Rows from block 3 of a small CTC audio transcriber, named by matrix and row number. Rows with one number belong to one channel. Each number is 500 + 50 x the weight over its row's rms, rounded and kept within 0 to 999. All counts start at 0. Numbers have three digits each. After the name is the row's rms in percent of the matrix's.
Before each channel's rows are labels from the 100 clips, of 14848, where the channel reaches its highest value: "top examples" is what is common among them. Only what is clearly more common there than usual is listed. The data: read English sentences (LibriTTS-R).
# convs1: first pointwise conv (model.blocks.3.convs.1.weight, 192x192x1), inputs 96-191
# convs3: second pointwise conv (model.blocks.3.convs.3.weight, 192x192x1, transposed), outputs 96-191

top examples: the word "she"
convs1.150 098:577578545578437490425604523493665487485487567509430496543471496491625518519491447487494519476454580437488513504477496503420511548524449502532424499601489492481468480558529481602552520528486482438429491557501407502576505543514571426488540490576503554458412467448595468424391476494455666490
convs3.150 109:474472560446404553494376545518473585460498531488537458511613428440519569511499550504448454524502451520423477446486475483490407502489560490497482639518491554429448508488493637439514430508366533565505581462583555511518461538521491475448511514493497491549534494481557440510502486532569597401

top examples: voice: male
convs1.188 086:504515511527440563454645432475452482529523470432614536558487463465507493502527526634536555507516413489479523498405486489445421499479520489576413515528547508528454535464613519565567533386549553500435541523461449552546444471452533424416511560514542413505507533528505479522564488482511564474
convs3.188 088:431526427433573616462587521501453455526506387465587460615591593537512478527443387586570500529444513482511515495392475528568538456525490498544503511503478523523589630514444494517473492546574588520484463512538443562504465524464500531503519517486491494517530538511572543555438515496545417585

top examples: voice: female
convs1.64 124:457433566595498548424499453562614514452449517527506506511459456455455528543493364472524475580501454558441484502486506409471616514543576493546510473480505503476498633533455403554454508539484589519534482543508433455527456519517403478496568528430510503459525487509522493489466519538451522440
convs3.64 106:515534505476505510465465451506543498462528480479542506525522511518516584514484588560537501410447534559548510582529503489585511527563431539468495428434506455435556520412498472463512569432422631456537538500510522535494515491466585478511503487538487448552517419521469455533533533533432452511

top examples: voice: female
convs1.145 106:358556441524519466546517537613571667530527512479410399518519549501542499541533466605550506514427517460534484461436524518490486513473491508484513490498439530484482470494567465530709397566531571453475438499487468455544582471498493500513436408514510463518518477505495504474527514502577491493
convs3.145 106:482497425515503551390610522497525597524474505400592492493491486411402513493619501429508437509463512490474499451518522515508432465536456558453558474487530547453544566547536401410571546499464517523474475542548486558521493530523509497501556538489413346545614565527476566488466515543453516543

top examples: voice: male; the word "but"
convs1.124 110:544572489571555519505496441549601589544536516476593570526554592456518366447501462519467423516556397538483547452441492534600456462514495510466451513499552514435443400496514372416545526487368427492523316502435526461565402512516447542448471381475488485537407499474516496466456452498505496434
convs3.124 109:526561508498542513382533451383495509482370542471484472477542513434517529601551444504444463456505479424508482526467482489518568538492492507443548506497477476495520569516471546530509534411458485477484451510484473561568525483401581482575479445539515559487369458561516495544554532409540498513

top examples: voice: female
convs1.175 102:488486449531508474495475509486436514394545462472470594499497514563456487546540512617499514437432531559550493456555392469507493464527441440522578572526570468471404526471468502443399487483492561513451500441484524405489507589480444524448398528479524575504479569525457480514498501518477604570
convs3.175 107:434476496504505628537523458494459542526540407476415468512564524386518520507438501446543531467509535614437556541467371504536497507437522473565528511437559382463494474403570532504402508542501549509508544626514544581496470526534449521493474520486478426532500465564532529533460467526463585496

top examples: voice: male
convs1.9 112:499515507520417482468529324516598500525435435545481558396410453626477417434500483445463473503562485600436554471476524503556577530490532488505496530554521546467451536463533410441482557447522505503590509582494478573567503537451593554550488507523518575464410520509513504481487517535453485484
convs3.9 114:455427509529494531520586459550585427546471543455558557556538522501462506530452463492443470501483455453452508563478525502471559410508465548538492526472579481449498480531440582569470513587621430576550478572478529497547532465479516444486541536452525503425561453473519470380467491478467508447

top examples: voice: female
convs1.6 088:376554501526448370598457518567565456557457474437422439563495473528494497488552525534495587704414486538519495521518496547516497527468450464497586449456493446454520504556494489532492526527595539526567507480509543534527571511460513488448510579473563494565535490531498519477474513535607571522
convs3.6 070:509494563375388533521468517505526526503533548494485532481492523611549443474449560464446502614507569523445430416497479465570663474570442474546486481583524353401544564520500471554540509486531508509488445501486582457543584465507449519482479438478510475495503501541509508496464525424565551429

top examples: voice: male
convs1.78 102:524493455586477526618394522514484580441472533573471463481467438503547462591470510475476424457569479507536565518478549482527435533460521532445534491444395549468559399479456517572550514464455532454521486504549502483514526497502514489539527545462302519477516536493418482490503481456474542521
convs3.78 085:470577423520502519397715597500504376448534527459534518482512571373529450498572463550530481476435492494468558502520593531603452493462435491442467530382572506529476485542560550455470574479501551542494507502491463545500456520490503448503497432500447525458430491434457509486533603479507510483

top examples: voice: male
convs1.18 103:501441517526578579444538488515548517473559540538564544525552443416488523579427501422561492523491521512523518507447519532506507460479503478539448518448511553501488525484505506478577524376502472470532567551482528520511520489461521492488610470460458584519483472532453526475483479499532468552
convs3.18 109:535517527543525529555517540583603499523494511577480449621546472569524470570605543515417503538513478426520488474543446536499490497506562410504549511484525536530486577522577471418514511438454545422486507453478478443563652564549582495549482410446460522576542520442459530465611464544539495592

top examples: voice: male
convs1.56 107:509566498444489520510524505506408470543541462494564524413582412472522510430506447470488467423488483578575495535393652545548542458506518475395551502503512465463628567571464605565630405447490493477523485514541408558402369478492481523410501499507528547557510473538509482438414504511438488525
convs3.56 113:496510478517532507532459417441565551577410536481514451506531481512570474529531532509520529463470498434501567602484466456573547442502581481435480458496519523480460459472559483516476503422530538519505463523587475485443511611555514541476504406472514572552512446441560454523525376566455522514

top examples: voice: female
convs1.89 106:381437480564465415491487387533487469511452428480469550589478480499483474514672507594457456413436437552491557533453418568482489446555559526426555524488434454535418511488549456573481482554503547547463482554505555562501490522515517499452508490521541504556477500565547472489395508465487583495
convs3.89 128:437515511454505488493455460472472481478528373585411546561419540507568477520455479380515552596399551469573508471506430527488489453565517460486510476547571463589495495446498548492416480600435469501399545460434472510476540497539502551527515471506381436475539539550507465504372489505525544477

top examples: voice: female
convs1.107 103:668428462541527570548506581490433528506482411540570587491398554467505493556438585400483502511546391438444498538513570519534437472493549467520598506469524530526432555453487489618421545517480498546502501541503601459551511508488464452494557530482491530445533576539441504519494567473447572576
convs3.107 092:453475510537447450655527464448517500529526443568517423491436409508439522441451524496459474407506496441485505464443464514442624450528534466455417503417440509520474476505551391398540561487492489536482611512529582500458515544523510601558507524503483478579525544526569515478466454486504420424

top examples: voice: male
convs1.40 104:542466480493437506476505513516579571449486536549464525527465544496516454463562399470498436601579493453491486523429505530505519572630563449547436462592551484433436443499493420553592626468489541526474469507459509517475542520503470531504463549491535587488452528524471500465439454463508471526
convs3.40 119:501574529464366450473563507437481505465500566405547540524492548435576570464528475476565609467451477444488513475525528501527566466483511533456498532448555551555555387519472535583586390501469545508502456551476391429486534502464516547481566520485458468435494535457512533427426408473545472477

top examples: voice: male
convs1.151 064:494563552495469547468512470543506596564522562512420407473516516547474504482545547470629480480504546465430446532525546534515542500529559436423516464472463505392418498523461313416575462461490504451508481440525539520477466494442461517470516467468500535475562491454480526499556427473568582427
convs3.151 063:476467529557538437538505438441428470556480461519572453508450570526440462478510423632540526387445425498561442501550489565588468493484489463526540477472450473495363442577431541525552486452423469527401424551457466493475525497518538551512464579476487507493499547495575407563479416533548459456

top examples: voice: male
convs1.45 089:567510476492499459486589520504555513544500516486525458508480486452492497496544460413532502449528439475562532505489521512495592566487523538311700453571522437505460486658534521413488512513522547477592447518533527492481384517496501572414424521519469481498440507466489509507435518493543533559
convs3.45 077:533466520404545456494423483601487475503463446508528570499418515611451529536566555526580554587557495577531527442549429486539369467504551535403386535664505530571510554525575464455507550491530521572584456528562487460457457481425486574504559542516569423473436553497464500549590511538423421582

top examples: voice: male
convs1.178 091:498564495537408516617436533490551598548483462596495466555460519492471565505451450553545582540622483479539444556387487478539461468476524513605384461405508549611504538413498498428568509452540465509402465531515502556493544437485510519596482422514503535477560482458469568478479574493510490488
convs3.178 095:519520399621473445508587472584510522509515582564497499417400447442422526488509506485372508412562524491489508537497562479431477420543482570609406486415539479502421542518453440411580514439434529489483534444500390441560442470507455409479458487475494512437422488474533534470501489491478460470

top examples: voice: male
convs1.88 110:443471516461488528437510498392530474477477495546529450540479431523554625563408588341480500529574525578487492500588642548494530632524426504525561525471481533510615507574508477464512560335542463539567452498498475456505499483507502558451532481475523529464441501494495552549594500502468503512
convs3.88 105:514549529565580433530434558450504480495572473518514487435492433490515547534576514552391493504415591466552534555477436517448475379491531475543412479565389500480485546430598495357443593551464448523489556562477649545526508445533547471437488511463401550445492508401456404550556551511553563524

top examples: voice: female
convs1.170 069:496487418426391511495406543557475519523551528501615483469480546542512585462480553541510421527478453533448489516491547441569567535476563488472545451444464524459563515510386458490450507508473512491500550600442498556518390519481456527536535481540581477566564545487574509544533522536575484500
convs3.170 068:551587489537428549535482545410511529423630527579508503530552552526489485551495502498541488553532537472461425567479509550532441439495404438486400521396526505474492511529501536510463497538537492467521498444438526447574392503418450415622540510606427476469496462516436436558511504440514545410

top examples: voice: male
convs1.172 088:503507523394507551514429471422492425441521613433459537613494523473465532468483358535464524543538481530549501485492656468497499542582520452543547499435487477471547480524476480409538505436505485494444533534525452501589559521479491561443434537459453450496403464482576495437483443486388462470
convs3.172 087:547451552588532475520573526543491513430569511508566500524463526485423460497509446619533527644616429512500481435515538463513541407504430558408560491406519527449479512519441529547514530407493514480507576470409474486501470468474522544485445511573539477513600497415480486529389594511541537503

top examples: voice: female
convs1.134 093:422470566453540488458591516487532408496417542521508518499480482606487567534572588538473512475452524434577547467484522538464489589541526529510601561500526465402470503618524463409464502353463579561467421502523543517479474520569489500516556511500454474640422506462515486484431489511475532540
convs3.134 094:554527418603481553500632505560555524524470479524551466532505536508459504457474434508560518501537556532442462519558506544520511493432436468554543458473459532437481506579420416533482550380493533516408436536509410514497537535501506495568576573523508537528497502455509535552530531452512497472

top examples: voice: female
convs1.111 102:501548472500578492508559558466464490502482539547553469456478405474516445489555354378465490464506468448431547531407434491535443484497489519611492528515492443543408439485427445505453474591453427510447457503479599505323550541462493437502610498478387575531520555498497474578491583425532501479
convs3.111 112:470541437561442387537577508509430454511515597584448542484588471485527479428477445582463459415468558416448452438473587434535528393443524466526562497518494563431434527500544592583512455521519453552474558463439628495514479507494476537502625517532478494470438545440486495390439478495563550532

top examples: voice: male
convs1.29 110:626549494554493539484500502510389509534535519512512515482493449424481465560421456318472474606494528513552499497571490509504539446534455520460466515478438540595527468516463521496410464410517486496534368529518486480485515508486507504599344521508484528472474496511528490529467529501498475544
convs3.29 108:484550534530499482530562404587550539532494580613530513407516507543434488423332547489562585544480514449501559505431545507559553545525481542466613496535483427554438472446468513530409548453450518475510296545522508493508444531442519473598494547532413599514394513481574557499508455542500490530

top examples: voice: female
convs1.155 122:524513488517427481471507492491576504540506441456464517444619522511398461425476485481506500502464483467537571485455503478512506529628526528487503520468574536437485493468536511536498488521500537495496508539505514487522577517494533436498549495479503462495565514446500419476459531484424351500
convs3.155 119:526455466494556426545516640482507455502513537530582489523467535443549507537538542504445466463531522423458441529483483517479514517503488514485577523472410551526499511568596561479445552531492542556516581554462524578523509485484435553542505469559448517557420506459559509516520531549587705442

top examples: voice: male
convs1.146 071:566456512527400508423463437405483511483564501542553543439472443450490522516475529462479384584475438558544411507559495518462467495477536479407578524392526531465491530613637550606465537496521446455541458419477473478515564546490513577479484498527394365502506483501480491461458453470461396434
convs3.146 073:488464529338514504581439525576455473499554491600449492484493543482426517424432457456504435547573504471489571504455331569568511522532499447575521451552500576557406583464514448614561430398471532484446616533486513548408418443502540514493542632491562483485551528549497422533506496472480506396

top examples: voice: male
convs1.49 129:583506553585464491497556523535483420551508495542523508510453511521483511502474540539489540478506426456607565574554510484550501451506407513594506534488464550543583479534486627453477512552599504591521476546522524545479421496543491552548435479399475441438433524526474522449523503507684602591
convs3.49 134:468511554495532468430483430463465511520508527512574540409451484524529555575528430483510578576506560504473420519536510479551614419498524481456436576444496501560462425560497593512574475493484428491511515470534481539525504531562475454542429562514569478540390528447479450500492450529481425534

top examples: voice: male
convs1.57 080:460416532679509564446565398499518549510549570531555527496554484465458481643491497479451486493510388501552499497510601554497508443450557466482579510485500550474411455514451492538496516563521501489512482368460582365480549497481529438549614440491401585472491540470453526527465467492466527457
convs3.57 075:500520579493594513546561588536515589558466517474504502578510489536428452533485546530554482465520422517456514500525547492502469498437546441438477523568452492454505481499484528420478552508486546463588505516666485515442517465424488461548448508505434551531589536509510475409447489530475431486

top examples: voice: female
convs1.71 080:571537531477445443473493384527502457546507440459581533466502453539524515537463581567497404550436450537564496485558510515580461548515447497487514504525341433483551581499651533636423537421605459509529477515512478528574476484480539451601540463515393416563506446521451509485463507479444503558
convs3.71 075:506577460359422523538468517493496516534430553524464537580458528510502536604517557507439600571416398400483416533473415545559484484556540509350434488492547447542521441452465502445442488626517523420516398498410515439506495530536531439488403384490488555497468471491540499478504483522467395548

top examples: voice: female
convs1.119 101:430382495452498431419467485491605419525547551460458422508486487505473487466540454466448534501383530502463538557526589505479399510534516524382451518483450443400586552522452592488517451540558480538509521512490481518290549505444534498450433546508578478532529476542490506406468502484426495521
convs3.119 091:630573443561468492499513523524499427562496503413540565458603585520575534482530564516561517396536527481477539549534516586503568581501464548549556526529519560490481466519476490444545476438460591486406522515591492417569502466487520537466430556470528499486538498496524528542512553460509533524

top examples: voice: male
convs1.53 111:535516542494460555568463425482528452498454438474477493448480582510455435536526490477482440489458484597440465491533462466504623565542541492414464495465488405439532551485412523527460530528443498501566556540484393476528527488497542517520478544505553518441324484561495486460525462522505471458
convs3.53 104:510506464613554503588564467512504418519474517502489518447526437539510553529472528530386519536445412507538464483543493465481512554544443541514410481408544496488531536488457429608535527418466504504581497519481417471560603484451429439517463435494531436492573508483444472519463495518459422490

top examples: voice: male
convs1.90 093:472555429483428472568618481508551479632611399448477517487557476540489521560485537400479508458468502495488532513558517457484475538553536536525484479459492493479465506522501506521417525449468398539536521512479422518491517485530551469392491480515522501641442493519503520525524483527563534472
convs3.90 092:493502490459519571457561544529516499550443498504469491469611439605459511560481488433537427561454427494486489651464469499492524468519484498512464517538549502520484564440536456594459517486518444485563516485448516452567569502523497461582470536467521470493601491521510537434438477530397436551

top examples: voice: male
convs1.36 088:604415528458521446615516480547499476574548489518522428536534534553519535592501619621543456530491485566506451505440509483534447510469556497596509464451566512533480463574463303597568410477638481487448546469525516502487574468480489541489466558522383473520499475517478474498556475441514455436
convs3.36 074:469555471501489496539516531539489568583502441509399576419566545526617523472492617401549497610478590522513572434566637580593441570486533490450541497541537516530592525512529514592518526527495559432529461510546469501562482551507438497553502486489430569469400502488479553462599562452475453538