A small CTC audio transcriber, trained from scratch.
Model: 4M parameters, widths [192, 288, 432].
Training: adamw at rate 0.0041, batches of 256.
Rows from block 4, named by matrix and row number. Rows with one number belong to one channel. Each number is 500 + 50 x the weight over its row's rms, rounded and kept within 0 to 999. All counts start at 0. Numbers have three digits each. After the name is the row's rms in percent of the matrix's.
# convs1: first pointwise conv (model.blocks.4.convs.1.weight, 192x192x1), inputs 0-95
# convs3: second pointwise conv (model.blocks.4.convs.3.weight, 192x192x1, transposed), outputs 0-95
convs1.49 118:442526542478475493529540583525570480504451449520541488441489540486482500455518504535507561544460569406446460501570509480481477534498471551586467501466475484543497514550503649481525569473445456652488543512518523498475490498566522399557486580499521459527488521508554514508524483452501566469
convs3.49 120:490498473458545481535601596548465543499475519507520560383546442517457459567453469424440519432548467545474464492519607449494508467464446493400423453471539443540467492507565597518505450538477542484478454528523530457503545447520508454494484484530526527406520571398549497405551534548498468539
convs1.50 096:474473491565482546518409462457519498540427435538487494516463449424533515509504541496565534504530498497500523437527516476534603505591384518447465467507488542501535485469549449499498497526469479450519481417487497529545518451495487421543589493528518521383377477628522463573529453485486506563
convs3.50 089:550516505398557475511475515496444549476511489480464556568492484495490489498440442449591491429463504469564569465522518402488546564537552457466497456477545598518564529503498519569478547409511419528404533464504537508442459409470435462563443576453438422443450472440512457542459457526514467527
convs1.51 102:476475497561527451553456537530532525492461422519539442537312514465431549436381475464486479447468495465527468660465520515470474409404579426485468561496544528471525484535449566474562492548509544443514516448489471384527482444539519552495566487513528497439681493560496551413468483484508507542
convs3.51 091:559479425505533578515516479543499448525415481445500523436647599504455457466434527443495603511497542516484513538422446522465551516472453554448500433419591535439441507499510522529487506456448522474525495571482496468405505519553433574471505511477492476380418555491467541532495585494465482579
convs1.52 117:507472491514466505533501465437548591557505536444497539455372530552492575512502518534506563488486512423567515501531555413461459602415553459580513519502482573476543401492525503416572464486552522407466545521512508497564532540510499431540515429497548443490518525579507503475494484475525454509
convs3.52 110:465354517525426472538534447548501570432439505528584548501552534512521497489531537521430440524494533551523624487468457425571448510588614518533449542518483427490521525450543476563439501449542536415478455501516379431529598530464515476457479479526494545588477467502516486522476469395593469567
convs1.53 108:476537466481492388515538490543573457466480514536438450513473493506494549478508548514533472565468480501506458472479413491467560592541500514605471521444529697482562376498444516537528505522399622540445487579546436412487478540580529552540379546447549510573516497666590460559478436503522501600
convs3.53 103:556404552500463469438538425550408440541544500477446502422670448462407527430441541476447546607500425485427466435554552419447460491445477610430566485406486450502551457494474537407524429550531460455539469393476533466511498509468558456530456528420487541478491478441553469447443438480577502530
convs1.54 082:495482480497514469493500458514492465501426497584552509506504503431471500493500457568540518564454529465510505481450522571518513475393573474475512551505506617480480490456514493557468579584505585432506410690506525446430439524562603522489456483482472382485521493348490462517571485498488470478
convs3.54 084:469369414519499454524488534510449535518542445473527450599490509474461492505507528476438528520467476540494472467573504568485534514484560506461540559403465465457431501566572544604403476588535490517542510495519530452508511519473505469502542474516566517517511525518459486486467581556528580489
convs1.55 096:445459513413524511452426476518580559547520533531621493544570480580534621398429448523512475486515561423459481572506523460496538542506447447508545493523510622545486447495482552518571490455499542462596487523463564498553481468511475678455508413525523438528432462480596501555554537449531561452
convs3.55 086:504386463437523488489482454516515460527445454495459425448514574521563482483541481487513530521544447492498555477339475457454509517517529480528457520562543403504419532506426519401618499452458486520504383473490430550471379622420455491512489543469551588553531513408612473469538476535494477504
convs1.56 078:441449430508529553515423590521496499530464495433474543588462490502509468512494565512525420550506557465611488495456447470493512508576543557607431497461486545469606457619485477425484539545485411424466497519412541436519458388470419455527415526517542446579564564487432539533533512509463588504
convs3.56 078:536430553451462500529513618478533456445498410559467513517483488428470496514509459492487562512600448434434488488504595471464514464610520530529573461472523531564517455511471512585496520567500516543438591420426484519476481564528460439583433528505433566521570438417572465620523493559535530520
convs1.57 105:517471531471432433479428463509446519553484496590456533527540527449499523538428474449463455522395563561487507414571563414497674451530590463499499509605448497481594487447453529479500517453504430471549563526494489451518421524554513554459559493507456459454433506474493513523575557497494514464
convs3.57 103:519561563472472491545533585505561474455519531514508472484449499481532411525459473511516406515484498506536486514499491550560370408472550449438522512466640472543493513462522432539430444487521510583486457517593470513432437550473533550384505416449543522440475503531500513539506515432538561447
convs1.58 093:504434526557486439411442463514410491498555529536540585486500549352456500514536543478480482523481493449496509508479499452460539546558485506622570553500536531453598550564487491577485492479479524548571411431528602516590540488586500481492517457489495472596555511375548477525464558454493410467
convs3.58 093:526494493513552442524475520515494573554483449544522532547559474633489474515482583529562537522461505450625532520444520508463624471397550420566512593450462452488534489509524466450518491392416500475466537499498431445510572485447519507473468626497457460477439567522417560507514575421433611537
convs1.59 116:457441563485581545456581413540540489586554517474414458521368503479534527493477481456470491460480481508431493533505458512442576600486538500447459566444429538476542474555509539535488542410525527475565527519501452540408492545380478500481474483466506398518597516576512408491464459447474494443
convs3.59 135:564497486508537498463528465536543464438522469449453631430543479442528435467476522467526481596438447498555498471512462494434473484548592443418494485570549419455483510494505504442412477420467499531490433525454510527546494483417508464516424578533527373397534536479522442469506529442484438488
convs1.60 099:458478460510425489443614555464547429509458451448374493602486554515524522495491487571581473510484515614498492579499521465402532587555575451431522544489471581506487509469536484533531548581535546531529541461497603444473536474412579484491469539428488421469520560409609485488499452503498557502
convs3.60 102:461626476509493451529503494476491481588512529522430524483418493448485563528504521415529395396503517456535461532450508492439402469515561513494491490489555490488567476429503451485447565526554541402495412565486563585511468405479435555493481440422562447470541549440430501505466535522455511378
convs1.61 094:435497459518556407507454482498508521469621479436385490397452421488492538466490562532464460455538441475430409501490494455500529501514465514566466521501488605484501415443539533502511528454491542516499532549361502545504475537385478501482523437500522558472507623548428523463478516469467515437
convs3.61 089:531380521626499572463503500554539503542577476382575585407314567471525543487464514510500406550520499499566505482475437510536497458534496470432514396400611498496496536509526505512541546421511456501412467489483540529479537423481456527499562462534528506537594496515525475482504530540511465545
convs1.62 110:517533536504550490526546511577496518469502465506390442544387508531493468513510509483464425479535489504525419558448465487432333504498367451518648523500487433510532508399384489475401501488445419465437511416510429612499540488363477496543480546450475569429492494511449525533468466465461475363
convs3.62 110:473475438455511593536450523549463419536530533515480469411606536395471560542528453462512589483516584456537556525490472488514626450389425533527434551451483556523476543534533558409494496494436541496497510476510511488528462547517491497569516450503503527523496550509498443503452428547532485499
convs1.63 106:503557458442498507480483480468517430420541533429461493448580543574506553538515551600560526523460538452556478528541565538464417517533575611618458474490527383535406436561558585467498492587502495448557525485521491477497449510450527466524560502516529439538528483458540545538556540480475577537
convs3.63 092:464497535531515438429596471515498500496394492485520453452577493532455524432539409509519526486473488460523571561492533388483533530513506473442509519508448481479534430584544447449544495571490567431517395511462518516507484499521514491491469475609531502608449510573411436503457552507459426487
convs1.64 072:457414469454474533506517609456507496492416520493484529323572511490454453494493544493491589481468472447457510477488523557513540484501468454522524463448529366410606464388482369571494482524540431460527507438433444459532516493523520535488513493462556561492518489504486434537554473493532523498
convs3.64 063:496454453441509425563477430539505428492482533505578504449477530484533596538454399494400538483557563551496536425467469483529526501599447500436511484584521468488424512470397462379561538493494410484520389478461507431408459480463517483554529528533547482505453592450570540471525494472486519437
convs1.65 100:501530486474451549542459557518467419516533486622553467526411568501464433435498473506643510560509537506473431465613532441508524518462359542555392602551500514549479514549516557477540534551540403553524513407489475450467472403364500518513502468472484476479522555468448501513512536544530477466
convs3.65 087:455435586562508521493494585477534425477595474544525463639504471447387485495586529485477564550494496459569510473423488560522484554560595440483519456491573487538459536543472456542464470539612514511553373533449496630439525403514499522498509493499502546547460496539574392412543502571562463514
convs1.66 081:533541468501565466471575524498472499458546508493515467469529589426507521477495438447461463528469460408464518500459524560497623448506622481450428562508526604571289545521567584510556493518533465607532541437542432544606542459506498545482439495546522458507545516489529470552605453455475516517
convs3.66 069:505565543475562411560498421527437450462518538546514432419599413555511561581490587506449503451537496436431491561490535497587450493490495461486507499592494525536554590501480462557497555498572421583475501414448378606394536536444520437524494490470537377490485480592504450432553534495539559536
convs1.67 113:523528480560561488536507610461499530556527400516520534490432561506494454490495534446650485470583487496433503567547526427509439481495501569542448518503428495480494543432509450457443552515490522574380446490569458501484440371514481447520530479588443454521555420462471550449561471526559559516
convs3.67 119:517476465466494323462536560485557524532448478505387504459506550516483556505475444476572435550545586392482507499470482445455568522492536518484495471423458513490566508529505522366448528520504489538416566502365507466430531513560546486506574431526499446501468433434341374488495474497478469479
convs1.68 115:395422511480531572400513528546435474454372441574524546523462486653558466520493530498447474469505581494507491528517560455462578549522491501624456523529527348506514525501411476397490573467586489514537505488460546493520538500438461574439443418486526428488472494503512479496460446502469532518
convs3.68 122:532473487505515465442531464543541530524450437500505470537607438471494503490522487477481469583461497577568645414545558534502411535421499551529563555523552471549509490498513569538452549574465502499460424484563581521538496483485605490622407518419453522606471487549541469575590527590544429498
convs1.69 089:479525468532516547444496538513498503478409482510527504669553510569509525492529451483485492515483563514531625464516500490550433499428433525461519456508428596481497473441509616534422548533495428448518486492452611535681563522477585438525536474451518475571439426529591518465526468498519462508
convs3.69 080:444517396519463429509501495446464465437450456520482474549441555560477493520496511587387579511500495526393392471493537518512520499496421514527589564420498457548556500523469536475447464598512511474480551531494503511551479559504524488457479434566541481482504597401479504472514414468533559532
convs1.70 092:529582461469467474540586439509513541523630497465613518496572513427420502524496494458508441495436563503560533436491461482525619400446486480453510517482554594484545475516529503479512550480507445437526463530553477462430520495435509462491512576474513525460508513537464467536430464538507515516
convs3.70 103:590501487529498518461500477458496484509531510546476553555522521530524557501507553472487527489560488539458529621521540435453517544549464547491535567405335704524566555477556494465503580478550460513431512529318512480490537541529579407523442483372520482463511458550456455506465513519511478543
convs1.71 090:497454587447465391506480490518507481555522459675448555554507457478547555494435427390534480523487489529488531431535494548490475533463457491459482474436499681527430516591544503522499535445554482409515456464509506407507489502517515498462551477526550507408517500532518448476528473486533512438
convs3.71 077:493567523452510540509388513523507618455503605577393469454497460466492553537504524459434504555504519482518470561523474573490552509541461500509508591502530441525420508513452495535526499392507458430446528574480567548517554568522522540543584485558476488489585492485610588478527499401471533492
convs1.72 087:512443522523526456418475577481433509505580492509529539631498516539481462476557390661471538509500450514585552502472459519482621554553627491486539456480510488457507468535491396468478496516492486514580442485531544591465430480467457580420443515524536488511473536513537641511536497538495440508
convs3.72 088:459534439451485394490489564529517587506453521529437541447433502540505473500501583519551511428504420454449446509463537502448604490429474527496512469475455480456527416595506573533460459520413519521543565468538558491486526452550494476546493494513491439481439543455433390549514484464516509478
convs1.73 114:476317515468441489512551489498491460486507491520475470568502474555438494507558550624549523503469509510411419438528524457501389544498486462541439475490462472477470514506469466532483529462507528441673457495464463497531525519504518468550491517491499484581600459516463595518506522479499496503
convs3.73 115:524385581514551530571492614533563428482431547548577516530529459511544450522426437583539444515367519515584555522517483547550489482471473499536459578500515451526498503459484532469545583484523546446482472455491556527520535396476492520531462582518520498479502478557369392449547471562479479460
convs1.74 118:617456538574532477415507445500431470467538473443508507525565486433519507504510502484679479482489564624446550520631437571544435466474498494547461574506553488480575571499568424486534496493531491531554537485520521452524463478556562435461550498491514547553524431537470441411469515492448445525
convs3.74 107:544513410540409486572535486400530566592461528545531600468582463520502522489429537458424513443453404532457541467461560518487460478528495537497461511509462580449482504462606517546471602492560490495461565548506416547466485484461503498559461531468581562451531437409515524547525494476425458555
convs1.75 095:505469538623494619476563495461470504464411500439407426486402582428508530539524530563575615577462456500529530533484439466528539480472452507446481542524532489506376491384475458541474497446533535448456504500449526521505470513472467453567487470517439547608407563434508444537551494447492395547
convs3.75 089:553558461502506563457636524502498513515499498533435496509503517513474475450461567577518474626445463538601468536496556528434438488460576522577579584449416590461484427550440539396497481549475469600534526510491545520490531451516434541501540483543468397475458424559461656516526508488475439504
convs1.76 095:460511462518416469468452491499535453554493586447425602444474527492575466514471453473443488515466541436481317400494423459483367501555647512506537460506468468490468476557490588499452521489488499456534482507465481517571488513568487527529544416473499526520456501494528440459489514432535465524
convs3.76 077:474428477573519553561535430530460412461402494450465584576501503475467462490618544454489502495505507485593548485451471540516428529560421578495509476575511534500390495476359446503493525479413563427520447502480374466519491519519573470528449629528541558469511448593550470514482566492463559517
convs1.77 090:487547399510499508451483465474565451473471518434481486492518474384500550513462454623499513408476442405528583563540480478520482499513523533523561490494521609477359514487549553459549553562520491604516520467430481535410548561533459380566581545435523376620508492542559492402508493493501546482
convs3.77 084:477437467519469462509366494523429560484460517446523520550562472595557508517540485534581489578490501456570565555563442510480599510515500502474452429411503483499509425534541498525547523559531463595445361502452491387375509497478462494531447528494520460521513426595475496510525505458519484508
convs1.78 103:497519464556544467552419574493539509563549562568529443546494418475477415513517463577520472588494534422531482554486467578521533481453473521468481462501566558427580450544592459493499546515477515542480501510441612457477542494535547518587469481497499451521473482530451387529496479519500540485
convs3.78 119:469510510492476511552498456477498597496372435481505404569538537428520499485439507491585504421442448602568514540494524534567508483454462496562526493550471540498509478561491531528523523461500434555576474471535409565436418531611498549619498428520527564536464467461518484576544428569498532535
convs1.79 119:501473515537496418531492489604496561530505450527460499420505450491523595465516490467505507508485499477484445500576526449431499491527584528645507410529525547576679536492456486479526455465535518533497552404547503525460453537524557497597535560436462511536521494510495489487476532561515452474
convs3.79 145:431488478389491508542481538426436395595495473546501474502444416490483571507463489539471449421499430523460468461443538538600520480476470562370519469541511460508392417461463502457474576549485489529476545413548568484417595537562461550434618391556521566435418531516412502494484500606486476505
convs1.80 092:501501462556493499507429480485525370425519330480469500592461451483470510499450454457611456468543475471465426464602535498481504501539562532441446515484524573444474547466525385511472539557522506448544543561486505488516533505527628466526482558495508425463505501584533534543518496518482580585
convs3.80 087:581482503447480475439421464471496496480431500505502483564496510434569524478449496505411517461503588507464496550561485483479646501470567432525492457515532506477516497598449442486504510423581435479515532470481470599557478490590432480521533543546491541454516446569457380459516422436549497570